config.yaml
layers: 12
positions: "sincos"
beta1: 0.85
decay_fraction: 0.2
final_lr_fraction: 0
Rows from block 3 of a small image classifier, named by matrix and row number. Rows with one number within an expert belong to one neuron, the router's apart. Each number is 128 + 24 x the weight over its row's rms, rounded and kept within 0 to 255. All counts start at 0. Numbers have three digits each. After the name is the row's rms in percent of the matrix's.
Before each expert's rows are labels from the 100 images, of 14976, where the router gives the expert most weight on average: "responds to" is what is common among them. Only what is clearly more common there than usual is listed. The data: microscope photos of single blood and bone marrow cells. In brackets: how many of the 100.
# router: slot weights (model.blocks.3.mlp.router.weight, 64x128), inputs 0-127
# up: expert up (model.blocks.3.mlp.up, 32x256x128), inputs 0-127
# down: expert down (model.blocks.3.mlp.down, 32x128x256, transposed), outputs 0-127

# expert 4
responds to: cell type: erythroblast (52)
router.8 091:127132133155148091159128125125145117126146127101116112158093135093090110146144165131103134111101132159100115137147129177117151169174144122172143132133132079091129126117103122108118105157088157118135122101123160133114118100115128118110124145184128103142126103110148129198177117116099095173110097108123089096191131111090135123148167156120118117136146133141112161122120163142106131139100
router.9 091:126134133154146097158132128127149118126143125104117116157090134090090113147142165130108134113104130157096111135144126175114145169174141124170150136132126075085131128119104122106116103162085153117140122102125163130114112101112125116117124140185132103147132102115140129197177120115102093174110102113124088091191133112093132126144173155123111114141147135142114157124118162138104127142098
up.0 093:161154173149109122164097139124131108115123122151118150139166100156110113171153119143132170118118084120095179120119168142127128090134119081081126173095149135138148114063124149135119118160120136134132135139093162109143119114073152135130098115143142165176167091112162132120127160115116124142129108129098098104141065139132151102119126125107142111104143106146147125163109126129156119107134
down.0 103:111076057158155129146151130146110157123109117086098108130079131089140160126143151151125112118164154139111128142120115143097126142130131149127136114140157117164123126109115118104112167124106106142122115156128133155138160174144083165129182133158103114115070155123141116145104107094160128135146104119146134189141160136098085134104094108161130130164132120100101142118131124125144144149172
up.1 104:141134165160144103164113156129120139103104126163133130137146111159129126153156131137107139120139113103103165129117143133117143064126120068105138163092131128128160114108101146093107104168114114143129147149093166109120137130082099156126114063145151171149159098127121137133132148094132126128152095110128103109146083139115159097114133115089150141113149118157166081182123122138149166107113
down.1 111:125090052154158122141142127142108147107111131096094127128076117079143149138144132139146148115168157167102131150107124159103113124118156134150163125109152104171139122112104119106082161116088101128103104145133144161162149153144091159121169131147103118114085155090140105128089123101156121111105111136121148175130147164102099168119113122156151099150128139120115120140143123139152113153146
up.2 094:138125095171110121161088126151142159067121172104155135083132135132124130127123110136118101163164167141117125159111137095132122112104137101145131124111095121184155160146131187113131148109109126125116107119092143152105152158122064117133184119133142104163116099130127119078122095099138133098097156115135168166074130177151139142132134136137136114122131156131108116101121106130124114124132
down.2 097:089126161174118161148156133107137111123139101111111088163133121100082178127160146129104102123176137137126178115077124117156109133114089168117115149115138170108124111128107107135133142152128143154150145125104141116148107126118120118175080130123146144117144178090130107149115100138112122196129110114102111116126122148112154119095131145117096135129097101138109162114164148078114154123169
up.3 093:173137179146103113151096132130124129142129140136123132132145118160129103173132115156112172122113077119104143124151162140113116112135117074118143166119152121129154127085121124108114137180111128112126123124121156122145129110099137151131108112152133137154165058115146137140132190089126120136131112146088106084142067147133167132107112114083166099110139125146162123166082136134150096128126
down.3 100:107096075163160118128152133145103160113083125092103078105113125126129136129154139155106110138170144136103126138114108149076147124140135130130148128130140102135117105113106132104118179117103078115151116162130140141129176160142100181107182122158115132116084162135131156135105130095137137116157109104133119192144158149094099112090116103139136157141147109105129105116142107146130151158156
up.4 095:140094126136098124108102182163156122112169162094141135124161113165142134125140078170138111107142111128114125105140125108133152139065124113135128148090122139163120115148154116138131130112138147141125099121069129110108127119106072120146164124121126122107106122134137116112112109122126127109111148105131210115106130172162160131104125098096127101120105168098139142159135153122169147076164
down.4 103:126138158131147089153137128124144164098109112109081110124133117106089153119133145167127110198158098155120141129099126121108119130158115136126115126170147096130169129113088156139110166137105112146162151109106123146160104113141108126165129130141113123114113114152161140146130123081093109178172152099117098106144123140114146120061154080122121166104097130153117114095102146146127132144080

# expert 29
responds to: cell type: artefact (41); cell type: segmented neutrophil (40)
router.58 107:153120157110136112127165089080152123145154088121095137165128104128125128121156130139112143099118114130098121109144129138076147143147134124104131122124156135114134117128134098138129118177120168138127151114112133115113119110077155117123081160134102108148141142143130132193177148079113138167151094139117131065191086115115126103113152097117140117144127131147151144173137182159139134144112
router.59 113:144120162105135114130170091083147121145153093124097141164128102130127134129156133143112146100116107126102125110143131142084152141156137123094131117130160133110131106130129105138132118179117157145125153116115139111118113110078158119120077157128102120151146147147117125189165149076115135168154098144107126065191090105115116104111151100126149127140125131151151136171142181158137136150104
up.0 101:129101152133182139197076171123106115101109122180157120136149096116166101100133122065125148133127117078127182155126139141136102070131118080105131151108113125140143112102124152107129125145118084124107140144133158098156139151125139115116115080128135179135165126109139120106124137120148142115144112135145097137125127105120143112156126159133141156113162085148121086136119099128145131142140
down.0 097:148126108148124154100161092154113150184133099120073152126077121113138162150138117181135133118116130158097129117114128156106136149143165103111118110136173120167132134099119078139090137130111145142110121120144144166167117114109131154119147162128076086116086142153127123162134149112149131126116122139095134136147106154141077150090078107137144094163101145138138138150121164160155109121140
up.1 100:090096152118117183127168142129154129155141144147130121137136126153090151113147109152170124117138122141103162116122118125162125131130133149095076162134143193117086103115148163149139123133148112189120123119081143127142112109108133134164110153072127137126118163135131101107076100117131152150113144143090139124113126147161103127110094101182141108090096139114093122117164135113128135105160
down.1 101:137145147097130148132116131127143188114171105136101106096121140101121102159069115126167105155148135104131126131118148090163090152149129145109122100141140117148144146129081117142154183146141125123140115109144095115172136141149141143148144112103149098114109113155176129137119144144101108136166179155113133153120132113168164150123135095125114155152118134126107116054082169111104108145128
up.2 106:118130139120143133181097142122114127094078108194139138117140101148156128140129122080113155153130135100128168165125177135170112041140127090105114124097113124157149130104148186130112121133115106134105137132125157108158145162114135123118106085111123179143143116125119106104100145115159151126134119151135109135124116100129139124145140138140157138118147125155125088115092065137162112138130
down.2 101:129099125144121117116163106134117141160150116086071147156106153114131126135154114180142172089111112186074130142118102169087141165133136128121142138114171106141116125099110097140108115122091120130100127130125157143149108064142117158127137149166090127118102147103116126184139141120135104124081130124116107142165145173109106158106108115126119092156104143109146139152150147129140102146146
up.3 089:123147175132048124132086123103134106117129128123103122127156086155097116120136117129144175123119123186109129126138173123176105091113129128123097162135149146113134145106186136174115108132116137113104125112127137137148126128127159119141128150117136142126124098110122109100104162153145121140067141139098176121094102149161134174139137143109148086119100142160171117130114119131164077143130
down.3 089:145123136130094167111122142126090148140160165136139144140076172128142157164114138117143171071109071122102125141157118172122088175179118131153133169132132131138120123089128159115155109122135125124093136106125160088089123077133115155138099132149105138141151090115180134150125098129143142138103131157121120127141132102149109157156099144115133111145149116127090141118111135105103102100171
up.4 094:145163122130069145108116087078135100154138115132109123151136125144144076140113123113164146112134176138148098123141147112126118131106142144133120115117102101091114167110171091140132150113123166112142152145132089123099175174140138087121141110131112104101172119114141180135166142126084170135120134151168169127131087102137148132182123139115104135146152122097145123147119116126141125100172
down.4 090:146112110145125117101145141112077174115136153161170143105091144164151139150104139140138118130122083078165113139173140141155129133203115120128126142120116080089103121137115131116115130117165102112115111136166113118097113119119150164092123131125137140168125145124106105127109133151139138144160096124135145121150161085117083104092115168096118160118182094127109132115094100129098151126116

# expert 20
responds to: cell type: lymphocyte (78)
router.40 092:188134126101166099121151121141130137129119108169129121143122142108153129139105136137136147134119104128121123137152152128110119130142154088149124109158133092144133135164145146110073128117103128136083140101144143127166096143149154107104050141149121153152117109142109085134095135092158136118122116124145127100095137124120137166131141122118184099064120154150144146152091132172192119125084
router.41 104:153134149075133112127147093110132160140138112141116132143150108156163106147096104151130172119098102112112113122148168107116095105128136110107167103118158131145135144150162130115114151151119132151087102124111117132166123130106157103119085143116091143151130121154114089140116179078140149112145136169109141095134090119139128164109141085115167092126121167134167156153102138181163092152110
up.0 100:117137146117075178104133136084100129149167118114089174141126094111143097119140140125159165098114114137119105142156114173139136133135130189128174140121187149121101085107168095155142162123150126121122122145138092130153122104137177106161131152118104132076125166115135132130146139158129141119122130137118175133152120085116099138124120120120105114172097127123137132128167157114140120113168
down.0 084:108145131129136154073146121146180114117103099129130159138141136110121167131139142103109087137136133091149163140126136093140139122106114145078079139170144162103124132140128143121144129150172123159126115151156113142149120134119146125142123111097154138073096179118125122123132103190155139152179083107116110157114140099112095084147135128186112152122105088144121142111145106128150165115123
up.1 105:132138115121135148080159118125116093164140114122105096168154115125143115108133137097137135104134120112132105107152098168121149181088121174116151117167135118111112106136106103130157160112156134083150147165172095100123128139168161105123120115169136146098117148108160142137156144153078146121147128113164116125122149107125140127149129130116054155152140105092109145089155148091125119172106
down.1 120:093120130145160095127141148111168113137120174093166153158147098133114142111159112108122126111126112121110174115123108132122112094096123136142133185134114144072144104130093103087139131160122132155149130131109170113120139118086086158154128084109181114078144166093124132120130121111133120138140099159112111081127119130084106100125143148139114148135111090120143147132166154123100150164088
up.2 093:125120152111090174106117164120129135109190147089137126136161127126142102093125098128168167104104137118117115129172110147143115155124116169121172149119155132106095087102166120154149157132151141103131097119113113100096115101134162106171155159118122131108107151124170128125142115154096148091116150131137213132138135085151119121117145127127094123137116121105120156127139162112121114100170
down.2 092:144116148130158140114117132154166134128102137120158119143122131096100160152109179091108119100154144065139132159178153111148118138086145143090084127170172121123119134139126139087104100150159146144101153132157107126131134126151118114146110099146135136119092141124107122104136100162198157174160085119128136143085148080130138109157131137145140133125120099180114135092125135135153133129108
up.3 106:102133136168125150146123130125119117140132128096132094125125136134100122104115128133123129134170141131143145120126120127115103117151072179107136153104138165128104117075128098160179143138151101108163120160107110142122161122165135141175161147120159138091127140098167172101145107146094150094123157114130120180127134119128150112106106146114087142154133098099112110105123122066073128157180
down.3 073:129135126155142150118119140171150125119117095158089106110142123108120102107141133132148145136146158182114106099116137141100171131103151122127142111128142145159159133105114124157127142107086079115127092132123134149164118128158110099114137147171107137129129153122145121088119138175138114084074129085122094138105162169138147138170139138161151078129116157174083085138142138134153106178145
up.4 108:088106163122112144115156125106116115185162129120095131168138126145111108116143104147141150091120090129115125081139114150141129144111118179095157155125190164099082106109134102148175118150151124139142128160115103144169111087138154130156134164145124149103139138104148136153138150157095131107129126126092133118160111119119133142110118120098074111145109126089151146146151171074115119148130
down.4 089:080092122149150108148120146127166126108120120127129121152114143126109135138133141119111091113159137155138151105113131090135117079073093167117122118135140200157124148120091129107151125171085121162135095149112158153126124147092107152198162146138132121125076151134167111133125115155124101131139113139132100159152107139133125113144142095150104115164148154099148151126122123100136144190122

# expert 14
responds to: smear: peripheral blood (63); cell type: platelet (32)
router.28 088:107142132092183150176144102116156137126120127144126112167090122088131138127068085117130136113121117139131137127130165127107084118147149105161168117184118106114131153137129148097097132147091087117096086109144145136143122116116136132115120135142127124135102121126152100170111142111160120079132134131116098119194110086136139176142158111155110118143135146099132154153095136155116104181114
router.29 097:110159138104163147168149113125174138123114137162115114176074122090108152130078095126139125103119111141124142124122164118112089105141150115159135124185128114116129148129144147090096100158067101129089103110131165141146117114121140126118110125138125127147114114124158078159112122121167115096133122147101107118189107090143127169139151115163120113131119149115124147161092133155126110171105
up.0 106:151081173155080134127136124123110113167186162102121107146125117134110112129146144160132146099128076115104121106156153157126132162122111167117127173116170142105080112125124108132128137167166124088139161137133107129116117056120131131169106133145136152099121144106113135148141147154113151154122120096100129102139123116142165124104101134063123110146107126124128154129131173079122115129152
down.0 106:114099125132137131123137119141135082137109138102098156151162117143115150118150097126100120112155148143116195125062118130144122119101065105072092151149127176120122117108086125170164121165141128148161125137126148123141141132096098158174135121128170142102118145107129146148118131136119117151137131125125097175133115160157130127172132121158095161130125081085143139118149091101131143153144
up.1 096:167124141120123080105129138139145091122123099139126110110185141156116108088142148129119117139130124082140132100130109116120159126120130147076105118100173152123106091117105113171177147131170155128187154157120084092139139146165151123126101138109131156148137137127109143091150119096078168166179118133152136106091166131107134086111132128128137155113136097144121115099136143112141158128115
down.1 093:123128129119128127132102109090161133105141146092170158135126123117165114122124132138132144114099146109125096152187134139096132141112162135158125157129104093100138128147143069079126147143112139138107123153123117113070174117092070125107137072150143099075132136107099137145144119131145115153143095137132123077113109117098101106163126144124170124147123113128134146135141138187126135182146
up.2 104:125124168153066082130124148137119119128134126078123127110150105171137092126124105147116146129119099115153132122145136107114133090135109153095165162095138153110174110097152153181141105154147176139146122131101114115117144109117112123156162126114113158110141104125083167144141155108112122128160133113135158131142109109125187108105151123071103155123144110138200121166109150115136124122121
down.2 082:106181162164136151153129106095123112158081139112134139161109158119146092117122123117134108113087107130147116091086121106116113113093153107148121161129125159143123166128121122104111098129131148161113085110135146172112093138118152116119128150127144127164124129141160165139188140134153099128120130129148065133120079136115152131157113113084108079138167155121178148157101124148160112129144
up.3 100:144127167101085115151121147108146160110139150119157114119138127143131124146136126130117181134087140119096132122167139129137095066136117108130089163114144138136150131128129152106118096163117135177105147099084150118133114124104096102134129110125112119164131107156118104114135152109151129137106115156100156067115095133148119134108127110126216104103113159194121119158116140149136088156138
down.3 122:090118119098129145144164131142149178153119151096156105134134151136134148133123123126095175102136157109079120176195084141147101128129087132117131150171121067123149128126129159091150134141109096132097127141106145086084138142133085146162174095183128123103093118154094112142107118118141157123144121135151109157116157112130120120118114118134133166126134121102129132100149131124086111139132
up.4 105:141102177154116115137127166141093127117140129093162089102137136141101108111126145155131129145145068094147119098158137141089129136156098159101130157137167149096125087114090136151128148132182122126153139134138091129118130082119146154175108140107138166134113132128129165139165140124105125167147132111111099100136149110096154105073128140087127158094137098163127098112121171095113131133133
down.4 096:112119158127111142110092108116141104125145163120145134167159167118127134099143094121109133102096155125124153170115089133161100134114121099131093182147099110102141114132136093118161107170132141147127135140125132093096120128145097102122127071128193122065114099088120110139135106163146130165146126124120116150109103141116114126182089151145134158146122073102143145147156118159131132113154