config.toml
train_examples = 97085
rotation_deg = 10
num_classes = [17, 2]
num_experts = 32
slots_per_expert = 2
shared_expert = false
patch_size = [2, 2]
layers = 12
positions = "sincos"
latents = 32
label_smoothing = 0.1
optimizer = "adamw"
epochs = 15.3
Rows from expert 5 of block 9, named by matrix and row number. Rows with one number belong to one neuron. Each number is 500 + 50 x the weight over its row's rms, rounded and kept within 0 to 999. All counts start at 0. Numbers have three digits each. After the name is the row's rms in percent of the matrix's.
# up: expert up (model.blocks.9.mlp.up, 32x256x128), inputs 0-127
# down: expert down (model.blocks.9.mlp.down, 32x128x256, transposed), outputs 0-127
up.162 111:590459424549536446481472515496482495522532575428567475417423516461493519475459518461491507460510484565512515573489463503483433579553572436592474563497400415446538506499469364438501458512407506464454492428535568484465496497487490561434525515534528567537462525472451472507522538603584467576491496527486530455439613571490547546556404514436605515464588518561504534506470537594467442469493
down.162 084:515484496616518367491498559431509503478547573594538455557394495541429484461540585538488455401492473540462525530543451537490518441454540549569457560478485505475460485497473405381485405538416516425445441477485611526434488470473535501464512475593543544478566529475508471492508404468592498513496421499556522484452471527506440498511522497451462463591508540505463614522464490488480515573412
up.163 125:570440462520535468527520542470503494509602545462545481455477505404499501512449504474538489487587403544558531503427546486434406592503575470580524518475440427498484523481409421467524473544478471511537432409553528501511426525450487641439537525458499498569444587487497436523466570574493418539535500557441549420503565500512605542505422467424579467486533529561492519551439558541501446557528
down.163 089:386407570501494430492503478515525465451535539459559434534507642513480451542499516530439506509495418482514512480565458477412469506489452447473512525373481498451398536535532415499510467493546497470471439527435520552471537566481419520543595542583514492552459533479374497501533520437495544520462490399486548429512486508402474529494475553338536506466568472472446549529522529443487471541586
up.164 116:588557449545517488486488517476508510546511578461543476421437538454497507539477525462518526493523448556489522566475530541510449569535588446583450578560419425447520494463470417438466464508417524484459443366577594490481467504458533546434485491494520518528454518473479442501489508587584483588477502568482489445417566540539537534600434530461619446426514496591502490484444464605532431437473
down.164 081:542562489589535442483479568499494518526483557557515422527406509546413506436567566498517414475504456558461533502504425490493531445441484545527479501468465509525432482546474339407458399511430580484469492449549613500442502539427545544489461515563539567501516457572507564540565451406572511504523476488552533470445423563549487477468447433429527525574467572529529609521478499461446501485455
up.165 106:587478489544556432602466525488528484490518544520528487509474500432494516480468519439484485447585429529537571518425561458495394495482573414554514533448402424536534539463406434439430481570466515509501499440557557506526460563407450574413494494480515555562521543479461465409489558563524514581547480549489530431458511491557611499560453439419576483489568455593512498535414530547519460470458
down.165 089:418465569521522536471488454603521519425469539524500500532505556547454488542463524580485461508494485451511519498532472451416492433538397492420596504390507544413412545536525516505567458522581436467518423556471475556513498511461422515604562536536558475555557530492431450413546547495491534422507481417435526444535496497456408529434520562439452532446583425480440481493499510418461526573590
up.166 091:561423520525515485543454486456500486452595589509496515522452494446516506436437471442528526410518472524526565561462526512545341520545529485569497588476394421492541513399467500469442449576450515482434478453542537491469444507477500547450503491514527553504451520440499424468468535602548518610576521602515547466492526448560600519585462462441511486513586471541535583542413502563502431475496
down.166 098:446403551550528499460498508543552459444490524462541502510468543564424497485483560498455453498508499496516569490548454449432487436498421499418548515387472593440455541491493474510569413523532421450487462536483569539477573539441360517574616569545572532542551549488438548431519477467532565454501472443474511484466514507456412487501486553390492523524567460512451449494453529416415506581598
up.167 094:609505506536496458496473507477533471479509544568487522435468526433459541476430486462549498497538469535524574523429570533537354576564553472553454570536438440472575517400417484510478465545447477467529472396573563505497435470502475545451484485488530530513477532454501497517462535622517448582553523599483468458423537482543592511551437505430595481491534492613552504490381446545533445498453
down.167 105:418476525558561486481420525517506491527435547463513462535508563515460500521559564515436444506506435496473543457503459473419525417455409460426575491413520580456422507572480405477545454511543501469507433510541548545510526575457432530556578558556522502571503512528376553493609535473516500493453464437492496439482462575447394520434469512382526514471539476537593525512555477394475500580563
up.168 073:486452525467535524516473442342429532461620625478534489541503468463519462499493429441484566631481440480494514502448491524556381543619506446516568641493464488454529471506498486499514580558545456547460450516469481443464507464469578524483452510441556515554519543411497534510474546529475530517449541502470525489596443506454490582570485547486510533516598492450549538579537517529426449488485
down.168 085:556576456506501542473582526530461492541406486437533549574431614462584457547482516469571540419502514500551439508521478555506488537445521568612519536460561551552458477527494512431530517488477595541393565505515448556525553458609497453520393462493483545446494435426495462503494461431596444526472450483515515557492499455447490565509527520520429408463503501503412503504532387480612507433494
up.169 101:610413435443463437478521491547531497582579469531445517510456513496459552535489499568553468498508462525511464435513540470532516559487524530505410448527533491592452527539520464529527499464545622441523580435555483591545421472500526532478450610540428444476385460553518517634556528528473492502530583465489480465543470443619523506449469393452496454548461542442501503505464608493535484426473
down.169 124:479452469553465491474524548433485467614530487453419498564431491546506533503587523555456509531440379605442546459523422592493537516494509547487478561498576518513452423421540423497414500474483536538424491503501608566542507520462502495491486573589384551466436473491507435536554513459556494504472439401511461472582450517427404509464439442447539447480486510440511557540480516526570470426534
up.170 096:528477482530485486549560552545557515504563607454559554443392478518483533436496476490482473450509503625485491542492469525452489633480545496634522533548411480478528519502490482430502462498383467455449423372473617483462472450511460519496477473466557508474501505545539460498436488517561477491469538610484421453433620565597508559551531466501515443498484563470452453489496568527437445500512
down.170 119:386465567495530539568484547572518510397532433464520500488549520539512486473498536503438451514521561449580472451493514398414518456439456576445549436538541597482491521554529547519607491528551453514562415605409446491483518516490500477567612508468511476544406530566500521432497457527452480474555461506500530517522523489525481452467652466501464533512570495524525460514530593485492563635542
up.171 104:574504375542558437528554482473524487502534551478504495462423474426469518540433495525521485480537458590508555553418540462502418585558599458576499522550421427455493560483428459475449456556414493458502492426567569521479466484437489589414506556509541514585457519472470431519474565559512403533498517560440536451513550544559539568572532483478538482414565544533525509527456485567492450432402
down.171 076:476429585491531511477520518500532455519517543493587421517445654589479464450478557479460501456493528549523465519598427490410517486428444527537517475421474537501381536518513407443574389459455452467433459518479553494400538520465486510559556495591501565514503575525410494491507473479544599446491511479563502481448533504539520523543458478383481486541513581460445524528471503427459459535597
up.172 105:536498406527526497528558491503538468558559507539476491533405487412520458520426546528548479432559424572545533528443547505463408555468614497573442513512498430482478513471497407448508521562403511493454494503545549569532503499499515589412446504491446525491486569439485438525493576539575457563534455586409487483500550488478540596505389450466498415535533525491448562588407504563592457523487
down.172 089:458565533466618462539485444368508499465468490551530404502535584519499448462482463507397477520484607493541505486516483436575460472464506459471526483508475520451425513556523478488588518536495507465494561580482457477470558628541600495403448518519527508532644460522388549476538563445438586512523496507624573490500486528523499500506530498502537563461598475490511451455526433534445499446458
up.173 098:500523490489559518454614404379524504519531515490516493477498540395496429501451525577563526472470506568487493415466494493480440631544534502562436521592500498457434545446469392508524569531427429460475458481492517506493449483574570514474446566485488437573503556476501500514548525504411478536453549641522475517464584584480479571531451509533566402477554496475426519441483462535490436559442
down.173 103:510506526570497520472479528482532527510419583455569503528439495525477513469528538492481480407511523549451446533544490525506544444405511524610457533365452508481425525552484495384527428505394537419473481478477569513428525461506494506544459395513578481445474471483476456456432415484582541478443469523407544485385470580524522532531493533404418424458396593516519528529523445442456487495505
up.174 120:591448444533522458555536498476547505514613579483528501512453501383497501491456468498557463484582415558535554528408583472490407576460627432592519533506428410506503536497458433443492533592449504506502457401534547518514425512457493587413520499441523478534429538477479445530467557523512469523525489571457550433494508507547584552523451468425564428480509510527492529549431553576529464460497
down.174 093:467390575474518396486448508538507467410567519450564440507527637521494475474503508481472524524493484489526522469541472453354449508484434432466500517343458508470429528515531441505532456502528478464489432531445523498467506582475431479553565533561511513562419546510434481504492502456470565458497494427518516433512476498471526489520499511311556535428577486495469541568505567468446480527592
up.175 100:574468478532537457581511506427517503468565578515510496482480506423515500488432478474512505444560429526537568525420556483504360544538573445573517563493398415522529531440450460453458473583455466516501445429538548488498421548459494560429481481492532523547442558459479404486415535550514498594573517591502530456484517478532621520566464455430576490460552511526511570578408476560526445487482
down.175 104:430404592525527538484505500532516490459475504457524446507473590548460479499487542522457467508507493499523527497552422456377486466513392489437562485390492577454429534500498470504593425496525424471479461538466542527464554551465420539600593576577515524574498554517411555473564514450496546457499489443509519479515509512443418517473470516387527535488591471497438460499486559447441489600630
up.176 118:596447445523547441557542488464519484516573578458514478479434476419480516483437454490531466489569435587542556550416543461510409578529608438586492522527386423495524561493450437471489493556423523472493498406558543501496432496451483563410508523481564524541458524454470441548443567567503438538523543556471529456510556526580591565552484476400529478477537522481519555547438509576497431464469
down.176 091:490389564518482448475494511530507475447563544465550445503456631565478497463482537487449492464528480510522509494539479484315477474479456493514549508302461505471431524518507431462538443499499492442475413521476534508433518503416453522565571510543536553526469592493482504479493509466532579447497497460515524433481509501493508521512474524310503508502535520470472543566499557438443477553619
up.177 089:493487557499553499579463605570543566464566597521642526465489542516484523458530504450496470501497490534469469515546442514495503529461522513578504510552447498552512493557487491403528408459439459545428516426466546435471401454521442445507424460502571552493462460558552422457545466521591488470469561503539403430409579561549532491510534490488552509455493576524425391488516606519433460423504
down.177 096:463565527417551515441490473467534516511513440485600456458509512519489472490449510474459477591418518520578376488608438449468585483504475519522514397541453470518469573615533422526566421374549516477494416495553449510439474540514575464506510545506508490517453479606505515405511537534462530525514582430462562436461448448463513475501604496442487501540490581490574481465453561556445460545478
up.178 126:583450438509517455554523509461515495513600573440545470469470485420506509518446467485535491492577405550549548522429566478471376587516591446593526539472415413506507536483442442465524493546457480517509440421552535501498424524443484590430505516464520497559439574472487422519440577549509451535534519572433512423496524508522607553516439469401580472472539544531492521555428535565505431509517
down.178 086:420380566505482458485509475496527464484557517452550422499501620542469457507480500523471491515511476504529522476545467451375461518494436454470543500378469525451375536510534424513552477492519480471476456528417523526462531561465454514566578561564513507562436558487380524503496532442478573480481503433495546425518501519443488520499472540309551519467583473443459503528508562470461476515622
up.179 100:612516451531575461541579507504604468516498549508540462474492481474506518472469485491573491443538509541498548536467540465517458595454570455557472522508406438468474548459488476462507446551425431463498517438521592452468453520491442516452473465505554541546494528495447401468398505563484524467520511560498524433430620541591579506586488461461620473393543558526457367504435467549515480476435
down.179 090:479471558545518489516500525549431494503503516512468484586433578543490523525514561539458495436527444497500516474498485516430473446500419537482536531327556581499383489502529456475555460524529512454448511566477521550501565495476432492578562561568497584542534494470435493492535496398549547359488458390508561499533455496479417565459465505348462496439579481497467529567517493402485505489565
up.180 080:487430520479525515476488421337460518440638604455497493522517521450478463448498424558565550607456481507488510453425478496557410584607495476520486638534488502429508475511526467533502589555540407543479437509455474473490463458558595457496442542438571456531495572428500511521442531511459508494428548527513504516564454570455471576536475548497568516460547499432520506543537515529458486483481
down.180 099:552588490527502562432591474514502535554430512441516537572446594426521464566462473527591496456496503504520420510525500536518513583467515542603496520436545531523401489571496530432541557500471553500420580484497434584547556416645488463547414459499527479434550426410486517506469486447584468480460463480441531545467503482442463564468507566516454412458466500494422496441556437469573508511470
up.181 079:476494491527591458525518535507581504477446553507572434487511515491460527420488433453511440489568522543508582463436500371506469495459517422521552498467333504532511627514432479478514446523430421555525372459467571516481500627468443507485552484454592504551557565487466497451368487511480471473457563538525475518470525586519577511555546504500493473455517561460506501496477424501430483552479
down.181 082:463416615446517574559476504569524442497582528401583459501563503529531436441523462439492524463467535457508510548532455520456535566452433487473491516460463500457414466551514519521632458512522438418519489563459482402383538338549466547551530429498564564464571449472489574490503436503499535483519506448458471483496595488509553474566499553514471566522516472482449531506586569465456516545540
up.182 093:628500499539503453502479496480541480476512540552480533440471528432456538475416491481556510490535478534520570520432584526536357571573551468548466570533436437474583531394413489505488463549450471475531479407567565506477441471495474548447493492500523521523491529460487505511450542621500459564549517594485486456431531482555599507557440487425599473485541479597558493487376448549526443508457
down.182 110:405463544552553490496422527520498491509442540464514456528516573516473490517561564518437453512500441499476534455505453475416532420454392460432570485400523582462426511568484413487555445500544496477515433514526539544507519577460443529575582555565503494581509518538371527503613540470498492493449469429494501448496461578438409524429472503396521510463539483536578531523558485391490494582563
up.183 110:633428466530568439504507475506529465537526549418498509457442529399458506500413489464539473476580437555535566550419576477490388604570565437540482528522420439478516567453407441507482515563466503438541533417586533521491471493481476577427512539477563520549473511456479492544476582582477444526541521570455521454491556482563571534547489506433567493487558513531551498499420484518492441537405
down.183 089:444398570519524468515431510589498506477531529408572466517493593512484464480535560507438502502493470491499454443550484489364512453447411481519555503365505534497459516581503446449554484496523470449468399539453501548468554502442423525620574504562497497531474582508452570505512532495514536457456467398525502438484481526451494516470484509353437464519526533504551562536556520414474474605580
up.184 067:525543530499541506484449527454556485447491470474515531522545497522508451466491475365498498498490510492501560487498541438438509438474480492448599464415481561565441570478553547574519430475507436465472389512465521515549496609495552462521475530451530496569547492493524505383498462440493516358381506555566584522469445520531480488587576586512509432476476555638497450541502370456485494539463
down.184 106:521495489499404471595500461408531462530529517447541441499515401493478520486495483466510508485490500516505535553490543475581480580497579456465408510564424406450598521522532512535407500532451529476498556546522502463426478463416481538402420481481548518504564499434499462569442512528497497648460489570450352486514469532551563483589435570500405522547524474497466539526560506548439514413435
up.185 133:580458434523516461570539508495559450563577582461554496471449472443491492498440509495546487475578381579556571507425565476439407563465564452570487554494431438478475545469479431470533493552466495470501492428555582547495451484439491588448487556482512542556439548475447433494498597579530460509529491540404500412458543499552584540520451456404565440467562535522502504546416542524497424518517
down.185 064:459437654476577400550441486503500482370554515563506401505547657512478440476506487514498486512540540504519543504486487452427437471469461406472486498292477494467406524504491430505553476527495458470530481536450501493492564596513579492482490494538519506547597542488424488525568521469438515486522526496500523485519486529524551522498494494453535567434540478525394466531498550467477488554567
up.186 107:637408437441434452462527503553500513581583495510445502490439533507498549536493505559572498482516455550489465426504524503488512575493520527525419461517526485603461520518502470516523509458532607442505557424537491554541409494484516524488447579532420447470373480548530527633534518518459485513498588486521503472527490468620520536448488373430491436550444554440490521521471612489539455422501
down.186 143:501479488548506486463511540456496459602516485457400503556442506542505535456574488574481485561448404622457540436492427592505554492471511561510456558524572509517434426452540421498406539473487549544444479488522571590564494520476515482508475553552405529422425455489539450543557526449543504495487458398536475452558441531424415526433469425448531450460428518413509544518478510542588486416524